A small masked image model, trained from scratch: 64-pixel images, encoder activation gelu.
Rows from block 7 of the encoder of a small masked image model, named by matrix and row number. Rows with one number belong to one neuron. Each number is 500 + 40 x the weight over its row's rms, rounded and kept within 0 to 999. All counts start at 0. Numbers have three digits each.
After each neuron's rows are labels from the 100 images, of 14848, where the neuron reaches its highest value: "top examples" is what is common among them. Only what is clearly more common there than usual is listed. The data: regions of photos with short descriptions (Visual Genome).
# fc1: MLP up (encoder.blocks.7.mlp.fc1.weight, 1024x256), inputs 0-85
# fc2: MLP down (encoder.blocks.7.mlp.fc2.weight, 256x1024, transposed), outputs 0-85

fc1.59:492497539429499558469480488478528457499513483538543553461482487438493555464469530551459450510467553499559448491504517512457384430539522487446477587495552498511530495482511491507496491459416527483448488469475502535523472517471535491492485473482473481471460506
fc2.59:513563501478471510426507470520514523521492506557449484513471454577464459503535513495537561564473501524487480540527426517455460475496503518519500510506469588514496507500583561511490541546504462527529468501488489518552487498483466481504483529479468541482638557
top examples: text has "sign"

fc1.401:491506470495547482563418458496554559536535532602460455572510514475492482460412522497493507509520519507470538504514456488459482538518455475455536497535508496506534489503492513460506501497529468475499549507521510476502436459489525469497586481549511493480506580
fc2.401:472530512521526506636540484486424488481446416483601473520515544549508525515438452469551501495453484463514514457474508425490532418413448524448443538546519550507505550510517568541497506509517508505492490453566558493569455520481601488516453528509522559482387447
top examples: text has "man"

fc1.704:488487521575503464526465481505495455435468466534502451466449553454449582532562501458469508468491434542507428492471490464498449432586527493465512496454532460477474442455499496467538558554507512515497518454487530547512507413463504514548454431504509460488498553
fc2.704:583420578548527480470433526533443511449462507472486545520463515460464506466482503441525467492517513515474521514453559503526539424573609527458445474511507467510515551479613491560483528465530499495517450504487486505560496567490556479481576518522512477536493543
top examples: text has "zebra"

fc1.602:503527484482530477539540477434490504497538460439521518518474573444566443467523510510558484464504455540522585488523548464439485598529516398470509524549513476490507432492459520466489562533548489456489499483515529503515557515450526509478476447533482521482497538
fc2.602:496540463535503534550460425482564602446405505520602445560452466565507537513471489495517434498471502479513453508540510570568539435468518481527480476507549462521502498555540483450486500547461514546481525499457455526501492497506485477497517511442512562512485453
top examples: text has "zebra"

fc1.124:485448514521519534496525430548517518446470453487524515545528529555550558454494553550416443505508514529491451524532495460509500446555458575565528465469467486510505555523486525440501558478512436459458551440466520484532524482601487470495550515575457501516467476
fc2.124:500508520432405515539477490568447505559510453491573531515486507420499526541531491399627485570439449485518541500533482588477493569532527517562510542442532378482512581552514436437539520534488488547518487496475603553540459579485511529506450522608448481521541454
top examples: text has "zebra"

fc1.429:529397511516478564556520506486475541494444463464491542491510464402509559537541585459492456504493511482531436514520512488602526475488529554488562552516509519535528489496476507499579498518467425508527454545499506425464443456573484484504482455494555555459497481
fc2.429:503469545550564481430459570566563465458436479483483478491546468467508559499418534492532558485501504487536506505566498625517512463490497514470495505473474407489506592454526568520602497529537537518460434488506506491491484540473533458459461504496555549569420493
top examples: text has "zebra"

fc1.443:541484456460495462471466504527508509497500569541495513514531545495608524466531453530441454426431557489445483519509451472483568512540496463476535514480484499446493504467496511561513497454469523480468565421523559446545567483437498523472504477509487549511514444
fc2.443:453494542447444441488499469539454490564467507498479454609495544530530509566495519449547495521557512469533490505560549538515447496479499503568453482505496441522527565501378500511532484520509526499483468483540543542473528502429465524552485515486535507538443489
top examples: text has "sign"

fc1.657:496472403477526503479413470525451541498554459470524571601498445485526520479515472502502498462430479470469513544502545423506464482470520447495447461525511520447532508423532478496517489510508527440457479497475475529484523510456522508501477492461611490553534475
fc2.657:521437469588526450520465470512482553538568512486431611525475510487465469458511529529472485504510535478483509434475545554471506528484488454519526532492488535512502504558560449527432496399479447531525488486449541513510509585422524544491530468483571480432412488
top examples: text has "red"

fc1.453:470527495479461551516491448486476567533527535473535492530561500475547563555482501399412466528457542508460457483491530504504499531501500453447478477505524467471531489473492578507554516412519531518504516521484524587462460530507563456515409535484498557538514532
fc2.453:510511526477536489547516480532445381503435447538533480495541546447465545485470484469514495451505551512529497502482509386449582456534525528472515521591467482480547468461573487467457446435511518505532504506456514526507517545453480495468549489416480534546481533
top examples: text has "man"

fc1.478:443463500471510454447463552547468501507445491468531549508572431452548552578494442561451521400510444524558445500517457469534552486419505512477417443458438469459524437500537456451486551512464465563462479476445462536495435495542543517514465457474385551553547501
fc2.478:540568511474499489551522496557517494498469456454421496454542420511434486524555484582500453471516478501512516603500617501555552483459517557519501514526425454502474477452482496448517444554496536519426508473484561525467526560494572527510515483533552562518599505
top examples: text has "red"

fc1.712:483520584513485499556474511442487457464542443464508481504455513484484600479505580547606483413489535468469496509494499462415520514502554560534525477494523531527542553471509524514469469479505414545558537567475509528500490443451497490496466552516519472521490495
fc2.712:541453491518518485543511467521493489493498528576487461488474548535511504476526507441440485495400538484494527465463465420507526486535474506515524483501512583525513510553490472508552518503539491502494440530475503493514509472470443527469521495590495525540550524
top examples: text has "sign"