{"model": "masked image model", "dataset": "regions of photos with short descriptions (Visual Genome)", "train_examples": 101725, "image_size": 64, "crop_scale_min": 0.7, "horizontal_flip": true, "translate": 0.12, "method": "mae", "mask_ratio": 0.6, "loss": "mse", "encoder_arch": "vit", "encoder_norm": "rmsnorm", "encoder_norm_position": "pre", "encoder_activation": "gelu", "encoder_mlp_ratio": 4, "encoder_head_dim": 64, "encoder_fused_qkv": true, "encoder_bias": "all", "encoder_qk_norm": false, "encoder_layer_scale_init": 0.01, "encoder_parallel_block": false, "encoder_inner_norm": false, "encoder_drop_path": 0.05, "encoder_patch_size": [8, 8], "encoder_layers": 8, "encoder_width": 256, "encoder_positions": "learned", "decoder_width": 128, "norm_pix_loss": true, "decoder_layers": 4, "init": "orthogonal", "residual_init": "none", "optimizer": "soap", "beta2": 0.95, "lr": 0.0029, "beta1": 0.9, "shampoo_beta": 0.95, "eps": 1e-08, "precondition_frequency": 50, "max_precond_dim": 1024, "one_sided": false, "adamw_lr_other_params": 0.0023, "grad_clip": 1.0, "steps": 14400, "batch_size": 256, "epochs": 36.2, "lr_schedule": "linear", "final_lr_fraction": 0, "warmup_steps": 720, "weight_decay": 0.06, "adamw_weight_decay_other_params": 0.05}
Rows from block 3 of the encoder of a small masked image model, named by matrix and row number. Rows with one number belong to one neuron. Each number is 500 + 50 x the weight over its row's rms, rounded and kept within 0 to 999. All counts start at 0. Numbers have three digits each. After the name is the row's rms in percent of the matrix's.
After each neuron's rows are labels from the 100 images, of 14848, where the neuron reaches its highest value: "responds to" is what is common among them. Only what is clearly more common there than usual is listed. The data: regions of photos with short descriptions (Visual Genome).
# fc1: MLP up (encoder.blocks.3.mlp.fc1.weight, 1024x256), inputs 0-255
# fc2: MLP down (encoder.blocks.3.mlp.fc2.weight, 256x1024, transposed), outputs 0-255

fc1.433 090:455469563554459513565418470504508417519526409417513583465457430577467512547503483428481521458529502556481442514566456506502434373561507557525534520552411453452512471546401454466535521496474509513474517538425545409561469495443565453472480574487444486446512491514458477515482642493432520461435363549471491472477532526552555574476556495498500457555481484532486584603539428537502499523487560483484480553511506447520533481498388461409525485532463430470439462499478517507440451559537526445473578573549517472537574508528436420477462588511489469521529531595496397639449516505507526502489480572518479405495417558461498479641515482437503515478421427478569459564501460526476566453428550509452552520468458468485533522564525408447585482527437488413508547438529528388604506461494566
fc2.433 098:515514551505468588553552483564512504498569461517522545552500497498570546507482498547493453411493516500524517493475534494623463576471531525457487448505423461564469593512411508483524589567439482480545494487376464440498539442570479456524492513523474564554527466468435494421478478515457511469409422506522434505498489564394537564465454509543529398578507494505499396541407556480545454541539536456458517505548517408453528577539531553553559445516471542509491529553552509613475534565437592458512559458613483492471519432447514456476543556505487547568432545488450508377491470502515545468417431402511430494438462585505493467546401501461471467478585416502574616407481398445464514410582474508574531492542508568506550486442506429504506516504486502423472582466509491454605430463416443
responds to: text has "zebra"

fc1.362 132:551545467432473444482563595528511568491483516495645487529541477554568479544440498470522477473460484498459504524501485497523488536578419436500525578534602506521452481487580508496481483448500373507530590447489394475496523555550560562473533465451542481490483544576445422563532493483455395489580428448454518504500499561419417612552440454461564488549544537512555499492559397424530491538507474495459496518549554480501474489535500593538492493461517547456473493501475423590505442468525468540573507561445413450484482514432478504423462494464507491532403575509478413500517374500314446511533495552516464507562467418470474608438477533451522574514486466575582514534503491500581517467432511479554571554403542494558486479478468449459482543372581495431515481575551493560450560508442466
fc2.362 123:508521648481569504478585515518564477499494544479364460513436508425505478497468545472563501481511481399468527472555470516466504456380622524544458455544495608512511519459451477404502577462501486595560577575499519521435591514473441493453462422532570530564575523349535565550495515498473470495503445493479468518434542590532472633531510498480460465508484469479387568488498559525465491511551563612469526484510498544531485483530463435471534511426457424513606482537548544432522520541560547437535506482508539463481491489507581463482472502495472582454445565464530544500471527539484623505536485551617463522457519593498485431528459465606532418546560437463495490408516550564476485553503505492586485494441496491530485531605487523465576458414443511425427448505509487535523591499575526
responds to: text has "red"

fc1.38 084:493562548457473540477463477437527543602455455418434483486485546485517475497576483537463433484487583473507526483374489550449474465525524449488473523539502522503505502458508497428487481518528478549517595523414643562498488504526410505438417517523486442453470517432514592569524442558486490522489403462492588570460544541490562467371570559579554447546491518535447487577485533483514443518458479523453536478481391472385541469448575475458510425517544555444488498433445460603426465456463533447522476480543549482501464502476470543566490534453549502471508507484433479559368466445493437503533488538519505502505458407525514645534461453508481535513508489485476414454502406527403486564474478551563516443475459444487537544440455318537414486421493444478546528539433473496542377503541393
fc2.38 095:548447497536413507503452474434511461493490561406603529428471478532442538438498549470465461488429553428505480528447470536510450543396589568532547481557473461559386482583462515454473515519479512500462487452446443431556476486560484493471477497505526445441447492510454544477544532515488446488475483514523455497536527445480491450479461439516429434487479567445427458467481511482498555498502473517463411485475431515444376466471569462524612541466446443521473513483478463522495526471494489501407507445531499544520525382485463511549498543457540516537471553499493462571320486429506546417500481456539549530501448475481409560500601505507433503508602481465491593544435465539530505522514409492554601491491434461475497565517496281450566389566509545463548421446466558574607477612489451
responds to: text has "sign"

fc1.337 114:627472452554456481501464469596343492468488528481550429564388524529471473421399458501440452409489487349467565486511518498456507499417550412471518571545547473490539493583588473504487553534455528563421504387500458508603481485522545485453514493499377449446479424391445510552527561473465428519568506430491515513476489509464408472550479485468497480572484465510524562510462456514540546471504449459617471509488547541382571492460515584481470559487559538457570462533454429478541483480475528603526443535466477444485560408460510513506516486490456483512545432450537407512513494559471473502486488538472373459501426531525519443492461517453531423530500437452505587521428570517553432466464427383502452444471471544449571507490619464516489563426464471466478472493505534517484491496451486
fc2.337 117:494464577470458491474499477446451435526451440420475581541487561447524525452493533524599489564484468546512510407558472461471465396550522532456438514472475513530447504607511503536538467485501542502391457437437486500411537538488503492438457445562550535428467557580527566533497452434454524524468557424541496582486548499515514450502503388553477504439585487542468599523620502408503514483537592483553485506505506463598613524615539450468509385521536457511443601528494616490510594462559472499556552492450497442495437483509485453595460408458595443451519538474446499471480466465480458498386516526529563493466601493473437524563450468514489566473548539566451543515512519546569548592486474390541484512460506519552429516509413521596535498558518487470480482540484447458570510520443374
responds to: text has "red"

fc1.495 098:627463426481538526515510491520455494546511511529567464572525432514551453620521564570483497565499475631454503572508487501472496500510435405469532521533609569540546460558474528473502538554559550442520562601562551463564511531549553579597466419517545455429496460506458468577470496597494479514533494545477497529580449529572464488488441439561521520558418511492527480534529531524480601400412475523542487504526600462467506506431400411485451510411523637537537523510436432503510491513533480543464533494519471537441510458432446564508603587446582529537443574520523605520505430526588499534506488515490602536508511541547429546501476547520518464489559514513605510524498595401499473473424472537509539492458569490486530516482487452498524505412521349406524477519451586511474520491472476
fc2.495 121:438571577559529501386507395389517557456462400516443462429469520538505492520461567519486481400422587368509441535523513478527501455514470504564482542507487419494477508438467481553506501562548546576555514444432487441457503499492552585670601440516530501521486537494555446467511569490487540535498501574633483545477514465455501479598525535600531484509582455506531548438491560464581482541529550540529438553458462538541523520530521530464553528497491515482521469485472527578520549439423498454540415539411472487483503464444543461615396412513429495498499473454578453428527512527390523503512514536476447484498617407571506562575529459515548502407447522514513493443496480460469473517555537428475422443497550527457497443434518523488518468523556554401432505519578583487530553544512558
responds to: text has "blue"

fc1.512 089:596458527506473523462477554528479486471495474520433550501467511517537483463490541493397521504493461502493492488486495526459476540535546509437361482449544411595484449470423495433459551480513504463473464495473461414533543525441505510527524498547483477607412476430462558411530479498504502505460523542469493564482522542537464457437589489442544479495581531528461503473457397485530513463504490442471523415542480452572514539420427506552542519450508469493521510431548466567588508455478436490656637496568480397418478462387511581425483418297592502537473540482552474580511479488528561490435445543511594474524522542519476407551457475526534553568602447500490577447474541477548550500539547508453393582483490517613493511478455417561467521460525503551518509563514494570494626496509493
fc2.512 106:551424443493455502435563547476504544514486617513560552469506451578530626449450557524583520469538467558450490472457522515543536500461535542590453425515493485556520497448526526485556462506513531498481536436452560497486463517359486517451542447456501511495486502493575463404426481431459481494480481578457511514434438527405466486524465509463509469496515453486497540496533527430522496576497397494478482523415392563428494502482575582467543509463444507481522533537544539402542519594529570429588359444454554570439499566471460465430481691621450523518462547443573423520501499481380503459583481461555513499509496369522542522509541490510513501541499571495540534502481417477464596534506501459568447562584558498446519505451443466499447529416569498477433473475518468487491562590504502
responds to: text has "blue"; text has "sky"

fc1.253 114:584487512555475479422543529573432482437505605515508538515467419573415505525461594521527414545573538559541493457515511528486547497534388437461495517457515560423411488440392554585545471519482548560527459517441531490532536458529450396517586445506485498526492512458484492523469465445375539499435503566597477515519471484498612485417504531557566506589493496533405619441443572529550558471521559504553467508523423552508525381525436523420540504516517550554505565547525452544540482506487566514484479538538450533446530520496458561602473559460473401573415503455491542496491518438496604541525483463563525529483416532532548496471542541505419552533531583462466512581458513585555464514461494423491497518474469555495575509465534500524480581561415517620434584497487482396486528499541415
fc2.253 104:597469472552469473504551492488532494505584521456524497473487498500481495514553531485516512497613588560573436499509481465402465540461380436522471492477476438545460481471540470480558516422445476380510551523548601388599443437466501512555517437461451536544492493444449513477477430466565450515505506469434527483573543458506427534537481518509537531524486479470652507597516425485603580469563509513374498546469451458494506506488498498557467529503394552503484427410434387469567485409482488573439508450497493586463497454517429504464596521495498530525458490432528614474536509548473466519430521486489523493564565429503569508397493543621539575429455523497467480595524498476464468542516465455605567497479434427516528525382569602487501501461486446464480457458480548566413548519518467
responds to: text has "red"

fc1.680 099:461498471465589506420531563413497503432438455528420521469515514452499512419442495428506529508510461505518585587467509550515472511467488519423507491502503493460532515502542480539486463493591519456529462561475481455554557508551439463505497476549446503512469450545412566595557470480443599510460510455497499588479532449468402394382517517551504441525518505540491497547484401537534472469568410507517522448400423456664614587418585544572384460555453488533480462515481544471422508559549537587528570570490480509484522497461435565511446554502428505506540541540503450439412452489568450489456513501461498449589517508493481550610430536517524536507533426512575493413464526486631488577487506533533494510498530565431553491430571445393492524559508514535523487585534519631480526442469520
fc2.680 104:443441570534496438640375364502492462527484480503483437574532469549523483462573494512614502535538442475503527493465541613531467543413493584473569503593471493391480478474521511524514525502516515552549459520522511625466487484586566557448571490503567462450572464536481569482496598522514490436518504502420495479593455459452505449507484445591475613460400477506527490446556500494382452484509509567407470494483455559556470470580497447455569518451471541474517478570540497486477500553571485539564523524486499520588536542516487483492545481500433499490525614425415452486464417451536447440549540395518514485507514418486496430586603505489515514575492495468489533491485526450458522444456551427492635477450432511492558515459523390520470439524535578487540452491578574541539494521532562
responds to: text has "sign"